Weights of a small audio embedding model: norm batchnorm, muon at rate 0.0044.
Rows from block 9 of a small audio embedding model, named by matrix and row number. Each number is 50 + 10 x the weight over its row's rms, rounded and kept within 0 to 99. All counts start at 0. After the name is the row's rms in percent of the matrix's.
After each channel's rows are labels from the 100 clips, of 14976, where the channel reaches its highest value: "top examples" is what is common among them. Only what is clearly more common there than usual is listed. The data: acted Russian speech (Dusha). In brackets: how many of the 100.
# conv: pointwise conv (model.blocks.9.conv.weight, 192x192x1), inputs 96-191

conv.95 097:45 43 42 52 38 57 55 69 48 54 57 44 63 56 58 37 39 41 61 27 63 66 58 35 65 35 46 63 40 40 43 47 59 57 66 51 42 38 43 78 42 38 45 45 60 45 50 47 56 50 57 62 46 53 55 55 59 50 44 56 44 38 50 51 37 50 64 63 68 37 52 45 42 33 66 38 59 45 61 61 48 59 53 47 48 43 54 38 42 38 71 43 55 47 47 42
top examples: emotion: angry (92)

conv.104 095:40 49 57 63 43 57 45 52 37 52 45 60 49 45 35 61 54 75 44 54 46 52 58 67 42 47 34 34 55 46 56 47 59 45 39 64 65 48 48 56 41 44 62 53 30 61 61 67 40 34 43 55 43 52 52 50 37 57 58 61 45 56 44 67 35 53 43 52 54 47 54 44 42 44 44 76 71 41 39 49 62 52 60 48 41 49 46 51 41 41 56 49 50 38 53 72
top examples: emotion: neutral (61)

conv.119 103:46 48 46 52 34 49 51 53 34 70 55 49 71 44 56 54 49 34 43 52 58 73 50 54 45 38 44 51 51 54 42 49 57 65 44 63 54 50 45 42 47 64 56 58 51 42 37 46 42 60 82 38 66 52 42 43 42 51 43 34 52 64 51 57 47 46 47 41 58 48 60 52 54 59 53 48 42 50 48 75 52 25 68 55 33 47 54 52 67 47 40 68 52 55 38 56
top examples: emotion: angry (44)

conv.93 101:45 71 49 44 45 73 58 35 40 44 53 46 54 53 50 59 55 54 47 23 57 50 49 52 53 42 50 44 45 49 44 39 44 57 50 53 47 51 35 29 62 37 45 46 27 58 37 54 55 53 46 51 53 47 52 67 55 52 52 43 56 39 58 46 58 59 56 56 40 36 53 54 45 42 46 47 65 49 30 63 58 46 58 56 66 62 56 49 38 55 46 42 46 48 39 39
top examples: emotion: positive (64)

conv.58 099:42 58 46 60 40 42 46 41 49 64 41 44 60 55 39 31 43 64 34 55 40 50 56 47 46 70 40 41 57 36 51 47 49 61 51 38 51 61 40 46 54 47 60 54 63 37 63 52 51 51 48 41 52 49 66 61 32 55 35 38 66 54 49 49 55 42 61 54 54 53 62 50 39 51 67 60 31 55 19 49 60 50 43 52 40 38 42 50 25 41 60 45 43 49 59 66
top examples: emotion: positive (47)

conv.145 103:29 38 61 68 60 56 54 41 35 42 42 67 46 58 50 31 42 53 43 33 63 49 54 59 56 53 57 45 56 51 52 50 52 57 37 49 50 59 43 42 55 28 45 46 49 54 39 40 56 43 51 63 56 73 34 55 52 44 37 53 52 41 48 39 46 50 46 33 73 80 55 54 41 49 27 62 63 44 56 52 42 39 43 53 61 64 66 60 75 69 57 48 48 44 51 44
top examples: emotion: neutral (64)

conv.98 100:44 38 57 55 47 57 67 50 42 62 46 54 48 48 34 64 62 51 56 49 57 45 49 52 34 54 51 54 64 44 44 51 44 43 42 51 65 60 36 53 59 52 25 59 48 44 70 37 60 55 50 72 43 69 48 67 45 56 45 41 41 66 49 45 51 43 68 46 56 54 31 77 46 39 38 32 31 54 46 48 61 37 46 47 41 39 64 50 58 51 30 35 51 45 41 60
top examples: emotion: positive (76)

conv.67 100:53 21 62 58 67 54 39 48 61 73 41 32 57 57 51 34 42 52 42 42 49 67 66 38 41 67 47 57 61 58 39 60 48 37 53 54 51 51 55 53 23 39 45 43 51 44 64 41 45 43 53 55 55 30 51 41 65 60 46 47 52 47 50 38 44 71 49 54 47 46 32 51 40 44 51 49 46 58 37 57 63 54 46 49 58 65 54 57 32 28 56 68 43 43 61 62
top examples: emotion: positive (58); emotion: angry (40)

conv.170 111:50 49 52 56 42 51 30 39 53 50 62 44 45 70 56 53 51 57 48 53 38 43 51 49 65 39 43 54 42 41 46 56 47 35 40 56 58 58 46 54 29 51 54 48 53 48 35 44 48 51 33 50 31 85 41 50 47 70 63 61 52 52 43 40 30 52 49 66 61 29 55 44 40 40 56 38 47 63 55 48 51 45 42 51 48 47 56 46 56 28 52 51 44 47 58 48
top examples: emotion: angry (40); emotion: positive (38)

conv.94 093:40 56 58 44 45 48 49 46 50 46 62 62 54 46 43 41 68 43 58 42 44 48 73 27 65 68 54 85 53 47 43 39 64 60 61 39 53 55 62 51 65 42 39 47 49 56 53 57 57 68 61 49 44 45 77 68 42 62 27 57 56 52 48 53 42 55 40 71 51 53 62 48 54 57 47 54 52 46 27 58 49 55 43 51 57 57 56 65 55 35 34 58 44 41 46 54
top examples: emotion: positive (70)

conv.149 108:41 45 80 57 55 45 59 49 59 50 52 47 34 59 44 49 40 51 41 47 49 53 45 71 58 52 45 61 42 46 45 48 51 55 51 40 61 35 77 68 54 42 51 52 48 42 43 34 64 67 51 46 58 24 52 50 60 59 50 41 54 45 22 56 65 38 56 52 54 44 57 44 56 51 50 37 29 54 55 52 47 51 47 53 41 68 67 41 58 30 52 48 55 54 43 45
top examples: emotion: angry (43)

conv.39 102:51 35 44 49 42 31 48 41 45 32 54 40 71 43 49 60 49 54 47 55 47 51 65 69 59 54 46 67 42 48 60 36 57 47 40 58 43 71 43 40 55 53 47 39 34 43 32 43 60 49 50 36 51 45 50 50 58 51 35 69 69 46 48 62 54 53 54 50 52 48 44 50 43 53 47 26 46 35 53 31 48 40 39 46 25 56 54 46 51 41 56 44 32 27 39 43
top examples: emotion: angry (46)

conv.70 097:55 45 41 41 62 53 45 36 51 50 55 50 60 45 59 56 69 43 62 43 67 46 59 40 58 52 60 46 55 45 43 64 49 51 32 49 49 48 36 41 54 37 46 48 51 58 38 50 60 53 68 69 48 64 60 71 50 48 49 47 67 59 42 51 42 51 62 52 53 29 37 61 38 53 48 56 48 41 56 28 23 58 50 42 57 48 33 41 34 35 64 56 49 32 33 64
top examples: emotion: positive (84)

conv.14 094:48 63 56 48 53 45 57 45 55 36 60 33 48 56 60 62 46 60 38 67 42 47 43 42 53 44 59 43 55 40 43 57 48 46 46 38 46 48 31 56 60 59 50 50 55 39 42 60 58 46 65 48 36 57 48 46 57 49 31 51 43 52 40 60 54 49 40 52 42 57 36 60 56 22 45 64 56 57 58 45 50 56 39 46 61 66 58 46 38 55 46 49 55 53 39 42
top examples: emotion: angry (91)

conv.129 105:47 51 45 61 60 58 32 42 50 55 45 64 57 53 50 33 59 48 65 56 74 60 43 44 63 35 52 46 58 42 52 66 33 47 41 58 63 44 48 53 64 60 47 63 55 23 42 40 53 54 55 45 60 43 37 24 49 48 58 47 45 59 47 52 43 51 58 40 49 56 46 50 40 45 45 56 64 27 29 50 42 58 70 51 37 37 56 65 68 38 53 54 56 51 57 65
top examples: emotion: neutral (64)

conv.61 098:42 52 45 56 59 48 42 61 65 53 41 45 60 50 49 46 49 46 47 29 50 36 57 41 47 47 39 53 50 65 44 28 67 23 55 46 59 47 54 48 48 39 48 72 61 51 48 37 36 58 38 66 43 49 55 64 54 38 52 48 67 46 41 25 39 54 51 36 42 40 58 46 68 67 58 60 57 56 56 63 33 45 55 39 42 37 56 60 49 47 48 50 60 48 53 49
top examples: emotion: angry (46)

conv.21 096:43 60 48 34 63 64 54 66 73 57 45 51 60 50 28 45 70 53 47 52 48 36 54 50 59 62 43 25 54 59 54 53 42 48 62 55 55 54 47 52 47 55 45 49 52 49 24 60 36 46 54 74 60 47 49 36 58 31 51 74 45 43 45 52 31 60 39 50 35 45 47 69 52 44 59 55 60 43 36 59 39 65 42 56 55 43 40 39 54 48 36 48 42 28 61 31
top examples: emotion: angry (68)

conv.107 095:58 53 46 36 66 22 38 41 34 58 58 66 42 23 63 49 54 53 49 25 35 51 50 50 59 42 54 60 43 57 60 54 37 37 53 64 43 56 44 50 55 35 70 57 51 50 53 53 53 39 56 51 39 55 53 49 46 36 36 51 65 37 60 51 59 59 48 42 55 58 42 48 54 30 46 43 43 42 78 49 53 45 44 48 62 54 42 58 45 48 51 54 68 52 35 49
top examples: emotion: angry (74)

conv.184 109:51 54 60 53 53 58 60 48 53 51 50 45 65 33 44 47 63 36 45 48 48 62 38 64 49 55 46 50 58 70 66 45 52 42 45 45 57 58 44 48 34 44 56 37 41 62 48 59 66 51 30 55 51 29 38 64 47 39 57 42 24 62 51 53 63 68 43 69 55 67 43 44 43 48 50 49 43 59 66 33 40 60 55 38 38 42 49 47 58 48 46 49 45 53 64 56
top examples: emotion: angry (79)

conv.75 103:38 46 49 36 62 40 38 50 59 54 44 44 51 59 37 39 37 52 53 40 55 65 46 46 62 49 47 46 42 53 68 30 50 32 35 50 60 35 49 53 42 53 32 71 62 41 42 34 60 45 43 47 71 46 52 56 57 42 48 35 48 60 55 62 47 42 31 58 62 65 40 35 48 57 39 39 51 38 44 69 45 38 38 57 58 61 45 43 49 38 62 47 60 51 49 56
top examples: emotion: positive (52)

conv.1 097:51 36 52 46 60 44 54 57 55 49 65 52 47 61 49 34 39 53 48 46 50 45 53 45 45 51 59 45 42 49 42 56 39 50 55 35 67 41 42 50 44 53 43 37 50 43 77 53 50 34 33 48 45 55 51 66 39 57 48 42 54 39 54 55 46 35 69 55 60 54 54 56 78 42 44 56 53 58 38 54 63 35 43 57 53 53 55 44 50 42 56 60 58 60 53 73
top examples: emotion: neutral (62)

conv.123 095:49 51 33 48 65 46 56 76 34 61 41 42 49 31 48 31 30 52 45 40 42 57 51 50 45 41 37 60 50 39 43 56 50 25 50 42 37 48 39 53 57 51 50 50 47 50 45 41 52 59 50 80 55 41 46 55 65 56 68 60 52 47 48 48 65 55 38 60 40 48 61 45 52 48 73 61 51 57 54 49 53 50 51 46 50 37 41 53 43 43 55 44 55 52 63 66
top examples: emotion: angry (53); emotion: positive (43)

conv.48 103:55 47 53 59 51 47 65 48 54 41 45 55 47 63 51 63 51 59 67 38 52 66 46 42 43 58 53 56 48 54 66 42 58 68 41 50 66 63 35 49 49 52 32 43 39 45 54 57 47 36 60 42 55 55 42 45 31 37 46 52 41 58 58 46 49 46 36 40 51 30 52 65 42 53 50 29 33 63 50 43 45 63 50 54 53 66 27 58 49 48 72 44 43 71 56 64
top examples: emotion: positive (67)

conv.17 096:37 27 46 50 43 59 68 43 37 67 34 45 50 46 61 64 46 43 67 37 40 52 52 48 44 46 47 52 37 47 50 52 50 57 47 46 60 45 47 37 40 55 32 60 40 52 61 60 63 52 56 43 47 40 48 58 52 34 46 53 62 47 16 45 47 65 39 26 52 59 59 72 43 54 62 33 51 63 49 39 50 50 56 60 43 46 49 59 65 44 52 53 45 54 49 38
top examples: emotion: positive (92)

conv.12 096:51 49 43 47 31 44 36 61 63 67 38 60 37 38 64 59 55 43 68 53 62 56 57 49 45 52 57 54 42 44 46 50 48 38 28 46 45 50 55 70 47 29 59 64 47 51 50 47 50 47 58 64 52 50 37 50 51 51 60 51 46 42 62 39 39 38 35 50 39 45 54 69 59 59 41 44 38 58 38 45 44 55 66 63 48 56 42 59 37 43 33 57 31 32 53 50
top examples: emotion: positive (80)

conv.120 098:30 48 62 35 53 45 59 34 59 47 51 58 66 47 39 54 51 61 44 43 49 22 53 37 59 58 44 48 44 44 51 37 52 45 56 45 58 64 40 46 48 60 44 39 58 56 33 56 58 50 32 50 45 60 53 55 58 58 47 53 54 47 41 53 53 45 38 42 42 58 69 62 52 54 50 34 47 22 44 50 34 43 61 49 53 37 48 51 47 47 43 46 57 55 56 32
top examples: emotion: positive (40)

conv.29 098:38 49 59 53 46 60 38 67 57 63 45 43 48 45 40 54 48 57 48 61 46 37 34 65 35 49 43 45 47 34 39 56 48 34 52 62 32 19 34 39 58 50 51 39 47 55 71 51 69 62 57 69 55 42 47 58 48 41 54 51 52 49 61 45 57 42 47 53 54 61 46 45 53 39 72 43 36 39 45 59 63 71 47 33 43 40 30 55 49 57 49 67 55 46 54 48
top examples: emotion: angry (78)

conv.113 101:46 53 29 49 39 56 50 42 35 59 63 50 54 56 53 49 43 55 47 50 47 49 81 32 44 71 42 47 47 63 63 47 54 62 55 32 48 54 33 52 43 60 57 49 48 27 31 53 52 42 39 61 64 54 43 58 52 41 50 34 41 58 50 41 54 60 46 36 55 38 78 54 60 45 43 60 38 57 46 58 54 51 44 54 36 28 51 57 53 50 41 52 23 49 57 63
top examples: emotion: positive (53)

conv.34 098:57 49 54 59 58 60 40 57 46 45 34 46 40 64 53 48 73 52 37 65 51 27 36 63 59 49 47 57 48 48 55 50 42 45 51 39 52 48 45 47 39 41 57 51 51 55 42 59 54 55 45 45 60 53 47 45 51 43 49 56 66 51 46 50 37 47 47 55 38 54 32 50 50 37 45 53 25 46 63 60 50 45 39 68 53 67 67 42 39 61 68 36 46 30 46 35
top examples: emotion: angry (85)