From a checkpoint of a small audio embedding model.
Model: activation gelu, depths [12].
Data: trained on acted Russian speech (Dusha), 26041 training examples, 98.3 epochs.
Rows from block 2, named by matrix and row number. Each number is 500 + 50 x the weight over its row's rms, rounded and kept within 0 to 999. All counts start at 0. Numbers have three digits each. After the name is the row's rms in percent of the matrix's.
# conv: width-3 conv, dilation 2 (model.blocks.2.conv.weight, 192x192x3), inputs 75-89, a 3 kernel for each
conv.61 098:439474584517454550515461539521461540443524482516543479526516555453506530497421502471455492499483485608502518385443528505590542534450564
conv.62 096:474494553543503446531495539444523532542447449454471465541502450467401432581565544457467408455514403525433555513522533471557456420468490
conv.63 097:489556459430533503438539509482486454481544495503596381513543512532623490511542402492481510446556506541499512536457483496446437544542454
conv.64 098:457603513432511427508534442504458523447529467451472551446577584538524471511480409620415519560463440388470414467521515536533499522510450
conv.65 102:481557392561544491442516480466519467478448530475386594528511586563473509501457499457506532541496474483517465627516350582508447522532549
conv.66 100:537493552528456521515545440435425550496524488500480501469524430664440527493536463414429476439404479575511448516545493516475432539473479
conv.67 101:466570478516496445546476551484478447488539446403571588487584472506420400630472474564461493596502486526502481424557475474595482506489462
conv.68 100:458471537458388451537504536500459511391395456489473562525492569573563436462454593418455497475611484592546528536597551573522511533479555
conv.69 100:496531399508478478430565455415503494481469566427545586542531482541484507566539558557479472602462617524447427469376541454474486388485469
conv.70 099:508394581541485506458372512542472459549560466574488554565485466501364438492473445517555507594524489608573546486549564544532573517567508
conv.71 100:416506448552435420464516526452534503531497527543402570496502488484456570457520550451374503560464510439567532518427493389479409423463538
conv.72 105:419465415516527563466635476441562419482474428485509544487547455508591459612447415484571631425430515462483457468507498519497493426539477
conv.73 095:564396506631487578438483557515605437567442505507455477528470517514608548549519513473520536396363547501547512568450484478511494479553445
conv.74 102:564456426467522539562528560584502424500452499533470607499517426552523521416443538499414568498533475395589527607588399549460441574507467
conv.75 099:500505555448487502428470529479448559524457579487406506446480476493374484591573466439525541581522565557497561568560548506535468465470527
conv.76 099:460562489559496472487397465467399457511493480536496515444553534463523462387528554530501525547559556552556449451496489482434501426545416
conv.77 098:570487471522579535422559513532460433452469564537438511411591503593453541572429454380600506452498541550491553503458428515440524517507523
conv.78 099:432424519428501585452606475499398499528581421427568523481450509511488498501532487475506425541509433497424501444565581506523392422524573
conv.79 097:514426409465516477467505581490460385429550510563507494500541507446531515425521533476452526436505528485512508439512504552516496465525521
conv.80 100:495503597661478477514414456450413567392484505458499440591543526548498487458419510494578412480497515409442545453576455503461501510523460
conv.81 099:458487489448513527516601504536569503451541537429528541596437503461446529480561435437461609482446531482498481583488531471441582471460499
conv.82 098:416440487540507520485422504535498438466456451458475599490493448472544506542488605510474497490514504511500428445511515487504496486398572
conv.83 105:496575472418445500497495572540530472518441438578482459432489497512448484520513538483364568486473539530498445552569451471444531516543498
conv.84 100:455481442446439605470462533443493436496392475456549545583500545386457563399446465496491543573489470538599425637446510420430504467502496
conv.85 099:530450404517454444518546553474503490494429538459590490594477497550505445519511602577491475466580486426574477472472567391466587560539544
conv.86 103:525444508443499446482549510471467390468465539521551455546514548508512511491532450510492519417470599546440411555509467534435628553454423
conv.87 096:496498488483514478492444590489590484439427544560447546561419427507422590502509469383453478555468558462401467501493506550520459520495470
conv.88 097:405439577509466504546519563513497503541497446544444548478539394526503528586480452463458543442598548454464407464468531460550479471406553
conv.89 100:503515456482488589449524475534435586490472512556393570448580529481463534556455440435529553565450531493507540509462500458362513469491461
conv.90 101:569396472525426480576460455469516570574481513499483533521481543429505579556525435522469499450552539417383543578486480519425601430474503
conv.91 097:525508544499459561430618453428550509528575408484516467426501438536568480437440628510486473562538504467519430440450543424458522490552446
conv.92 098:604472480505503435490532499524451443537495492545500515545544492525532465496455420519521529451515515504512481471440628536554440488544520
conv.93 103:557442455523477468420569504496518484453517529511383516487524516466592446446527487563545507510602498524485648504559484539496470440518452
conv.94 098:521522466599447473469482572528478570405546501494526417622541556526508527487566467602436538427465516457538552423466472577492449457501595
conv.95 098:451522554462570478488490402469525506525472518526509407362503517425409436501491528472416567452496438450442508422554500448517572455580488
conv.96 098:493530432470533455446594459506500599468611561419547406460485465442579465495466489541487541509596434495551544498530605558452378412470504
conv.97 100:366595431471573465530494509502502530368413554503454481466587497470343518578503489483570502553470482441437521421585451423546410499499451
conv.98 103:475488441448509557501566498469486500481431531468457485518503476572530442472455529503596585452525456407476481528537446604466559498582438
conv.99 099:494539498565495482549429464541416581507491474616482532455453504540425581587497472463493458423590543462549527517566495505499563579451477
conv.100 102:471515485495565475499541460472525435415492508530499476619463470475533534426555405554458619474554480514393496469484588568577469546481434
conv.101 096:554506523460491496541576490539453460490564555489557503453509562533568454502519477597504403456420498418444611453479493488439525458563432
conv.102 097:486408472487471512485487519558503517424419579605502522529586580481552480463444505491426508505469512504429513598495534466447506515494501
conv.103 103:488421535431569539483465496519404506484597446438519495508573521419553471474504500516506449542407396640402478548527503490556554471519540
conv.104 100:521500549552506502614486486449497549542473446570396526511460428537517483551466453513453547569468510440454530473486614451451427519540427
conv.105 101:500472423560467542446471449551520433381623489564418557527458513369635514548558489491514469501502394541499497495455393535509484429407608
conv.106 099:575526469501506562451485504507498426479526504492428537521512475587451567461461687437471532589551453451569448592443432549491465408568533
conv.107 106:536459422506532415511479496455552468545506520508530554506461498476454510501523449516511486483525552516576475510492429519541503515588529
conv.108 100:507436571507445528526487501458483424462407613473430451534504544615492478443458462462508483445512502456559580441499517494574535535343547
conv.109 102:463488504532431464444562466408564429505472496460526517522510497537525411504433510435469471484513512537526478573481446541514380548542514
conv.110 097:424552465382468497563466534474424526508444576477504511501498506486508471557566495444457571449453457602560428495476533496525500582450513
conv.111 099:491435410513453558451528515442509480512415487421480569490553463601509442574448509464476536509478510535537474475526500510575524466525521
conv.112 100:439493450551454538486418558435500503490504536575522428443596512614553450552494512507526500430543488506510517562469448530548394547412630
conv.113 099:461440509510512482498519453496512460426488501409551456478480573565536517538502489455528490552477447565476419473507360542466463476533417
conv.114 099:505523494545441543464504513543517551624536532506540497457486462492516456354558475436479517543463413456535496503589547442480538483459502
conv.115 102:515492546542460449433560532439537528517491490456558490429485545502466429546535478510449553460523611503456484523495466443588549554515501
conv.116 095:479471546487557496448547482483467600508541530531489507506415533536459529479511522486653416556554436385570488503458456495485599551482518
conv.117 099:537525511447495493572510553506569480469484518633401520517465435614439402480498520538536463546464525459423489414464524540472467417514549
conv.118 098:520482572543519435635534463563466541556527527482335548548534495401569594459441506468474517388498559532540471445550624628451476464536475
conv.119 101:541449621429544497420532408499475543538479550476463481487519462618481515574470462388442401409465540546461510469492459477404517503425517
conv.120 100:547481428500467459422521528569493464536444496456587425495571515489547477473427535431573413506419452508508594555438458587582468482514506
conv.121 101:515479617520452500448510496579470488418481631516556547469446587562533592465523527493533442576548512581522511622497503439548477491468470
conv.122 098:579428404511567532526513543525519496468468587532507461449524491548542486583489548563444476496487425551467465577442527544506499476470533
conv.123 097:452500437435507505434456510459445485544448487521417567439434371469474582457543462417473552466622438504540442445518579431524470399493530
conv.124 102:482497461442527470479538498565427431531450594520499438502451546431545485445585524591541492455492532545482551455540492545554473480541546
conv.125 100:490547441441571498655550475503390506622478412523522433399442542516556445478510515521492447448500452419587555438476543450652470466526522
conv.126 098:496479492587504534518460490594630479457525500538562442430517440474476558548481545508536486497462523520475597406474554451509517562423448
conv.127 097:534489545485568508535495399479456501475384573544501494463495474519515547480517508516461505452514550469491536516443491517500535466495476
conv.128 106:592525449506544443594454573445539524489404576444572459459428573441525529494429453486515411554504482470461521443449483475485497481525502
conv.129 100:425566436511436476425516471491528501504509536518465542446514447493517577427481530598511528540512565503632550498562476534545532504517556
conv.130 102:469508483447487486543469548487422519557414580471533477505506503557341488517449421526632375516545477567522556494523485476418537533495476
conv.131 102:507501563387594543451608487443461423470520478586578411483494551566551471499381475423487439469491532583431534490481466480441468427518515
conv.132 100:398506500508571430526511501390454539504463498511520528408526504480412502476482519466518455425626488550440566597538482526526504430482541
conv.133 103:492438572520543515465571495499521437521475433492482532505583414566464469450429566494527496548488497460402393466493446484484552459514499
conv.134 097:517433443491419528424552569464447454484428533444513418509491451409535483452452522521526521412565459516549534542545551503628558545514532
conv.135 101:597413669557466555529512536490431413478451514497536448482444478563530540542490544583461444514532495536548599468522456566355561479483557
conv.136 095:597549513574447574542445452452535620413503471519460480512500586428539406429396428463427588476542514508478535515518563481592503612590521
conv.137 105:405558415503526500466548482490540412525524479505449556467498450520463599547465519593401621462457528608498483497480570542455481465646421
conv.138 105:426513524502512448494436446586495457476541446526455486545458448461583521448536500485442518546515477517536492521529464535478584398528545
conv.139 105:571503591500622592520479416491492515534486593548463529500446512478437609497459528367606462505498536494530481489450466472518485514501557
conv.140 102:511479472530492502488506543573416502515461504591505514512526496552530476486438438616445492583470517593554493526643435430521564574509489
conv.141 098:475504475484520556539403438541431554538483528427511578496469487477537521500536582479483516500527484447540467531567466508404653531458404
conv.142 103:596480508535506497470555465447537488509554481533525485496519565549552544490462540487518470518513454486464554532577589501444486505521415
conv.143 100:437528521479460509503508432516484513534503601506562406440544494531429598550478481490378498481515458523466558497511476558513386549563519
conv.144 100:472521616456517409556438468444514513495456475571438455553501562450507407495508446504523419464521442492525394456503609501392594597524551
conv.145 096:524557490480491599527569488512420516517443507469542601413539474563535493528506469498627487512544523411423463561437475542419565542514437
conv.146 098:509481452494480551479506489507474414552514553553489465514562460494374507486568489542598528480533518427471469510483422497443512519422431
conv.147 097:474383517555540425500499463548524459464547447487528524534482425628495479447433438425529518531542480467420640524463580469516430535486520
conv.148 095:493470457490589527511482438520486551522520576485479483455437460418534493495403589542507530588396444531561439561494496562512482532572533
conv.149 097:511539477446370556501511504438419536513515429436550447479467417543613627457505546492576562561559454584634579515519478516547451544471459
conv.150 099:580475519533492507534490446452446477466473439472558428457499492419572663506498545518555530482540526548547571487477467510466578504439550
conv.151 099:523531449547473503586494459518486503509502413611493516520551412578413428548515523511534495601521488499492502555436416488502514548387463
conv.152 102:389448537528466457482516504426539532591451508471498494469487423479519492423478445536563520499513533496553531486482498522570523500417421
conv.153 106:497522505550571542562527504426467417457520516516480445558571608509436548512468488491558473502451480473415463522514536448526479578553441
conv.154 102:540514515514547537492465495515515458561413456482521534509534457494567408551530524484483523514427488565457472496485698573475516581438545
conv.155 101:494490510487581520527575473425519434508504521498494514495533466438512428489590461468504482463464521597548547487432488502476427542455418
conv.156 100:525595410504491472525508469469511530450515474499459495555586531493501468499477634503398435456515541509451467465462411530564436401590469
conv.157 105:501476580479501532518504485504511505502455558632470380483473495489424507596427452495477506507585437529444529475441539476482546420434495
conv.158 100:497496566517537468494469481474391399545463593462461527509549452497472452460463445574553498557500459581539533377559472492468483583456475
conv.159 101:432569498344546510530464606475492467567543478466504506572568497424536485477431582489436543434441517561585536463519593350573390532504427
conv.160 102:529477570478496424519461535458454435454541543534537458489533527453594472468527558441509471500564451488469483548373477534523497402572511
conv.161 098:559424607527486525447524484603504527544642613499578489553457531497597415507484418465416535503417575497487460630505509514475486538472525
conv.162 101:417487616580501465543560448481396648543423526507550487548468499481587478564477556564554489462599361451523504505429532464509469475530475
conv.163 101:545479578468518513508535498535447464526545492460581478424486488475563547452441416461484443448509621528467551516477462477504550449511452
conv.164 099:418537513574548517507485448519478511462531568576524576489480509592419557505469540509546558569430507450522489397463584522530420465493498
conv.165 102:493501466519521512527528418511465551497606506545515459517511507433406493613381507570473506509496491461560561449540398465502491520536506
conv.166 096:489497536485466626602455480546525480505562398502476422498461537410521457500498349514547504466487439413557505416494551479429613615512502
conv.167 100:516469510456428483438586473501517574629442420441596524531465515433626501634506520512505369511516496476472483423568456554434502487509546
conv.168 100:552515481541505490504475621452448523522546421452474489576541480531471485512571467461495445471439660474443490486562583468557501521565552
conv.169 097:490475545472570543537473504410406468547441495393434578433443528399467591573461552538546483391504520541518435498448442484563514481485522
conv.170 101:432501445590453572562473443494453618528482462468511509474453528441460570484532480502523465451573535496526484553486396536558537562549482
conv.171 103:512407539514498506462512426531484450484398431473379491563541430448453571481516514433480515463517541519550586474470565519458520551504438
conv.172 097:598427474450475642419568538496516507401524567563593513500480512446525526535440579536531459520416512478508526534546475563532426333508600
conv.173 098:552459509499503520498477520530424506494621490485550450609477533545495446518512539492490462619527513452478545490526458460521446462493573
conv.174 098:534454447546489507532504420510536449508560468503494486561422478539526523422569506423508534431539555499549489589472459556484572443476556
conv.175 100:477508472510460525464552514460528473535514463514448452523589493463528472462420566443445552483486468501411390583475581519626468526519477
conv.176 099:460577525694438484598548440428447586437516483475426457498508526555489490511575598538501516596524422445527399545454425564509584584517510
conv.177 105:498461468466458565517449531467420473560538425463469528521516619434475507415454613487521414498371445518507404451480483530538474613445607
conv.178 098:463462420502516503466448574489459420521459468541484506562517493482526551511396557561408506428420510531506466472417468491457550548500574
conv.179 099:503447538519470557491508567473451425543501504518529474535543511589460428449555481543545611511509519444560467492418513566414525534473493
conv.180 095:469548467417534486573452435425520472477509532525516483509448581529584449502506513501541463392482512488502586509457553468502419566522407
conv.181 098:537533458575471477424431522474482515456560553412471422496443395554465558529447502497572419552454456542429515553467352478583411535465501
conv.182 101:438508465391512526523573477468514579450527581433520575534481471471508499439502469549480514488511515440481415578510489553495495487548471
conv.183 100:520484437506530552402389563455442497483474390520512488623438499409581525489511412505553431497549531464522452522504456550559448513387573
conv.184 099:514565532537555463416500599379481537554573448477420534531445422553503405465487507514465505495490502463478467492434513612532448572458501
conv.185 101:438541472474564516438495443525400476464381583443556421492499515523488393579534508524488563535550439458534510496450489445495515526441437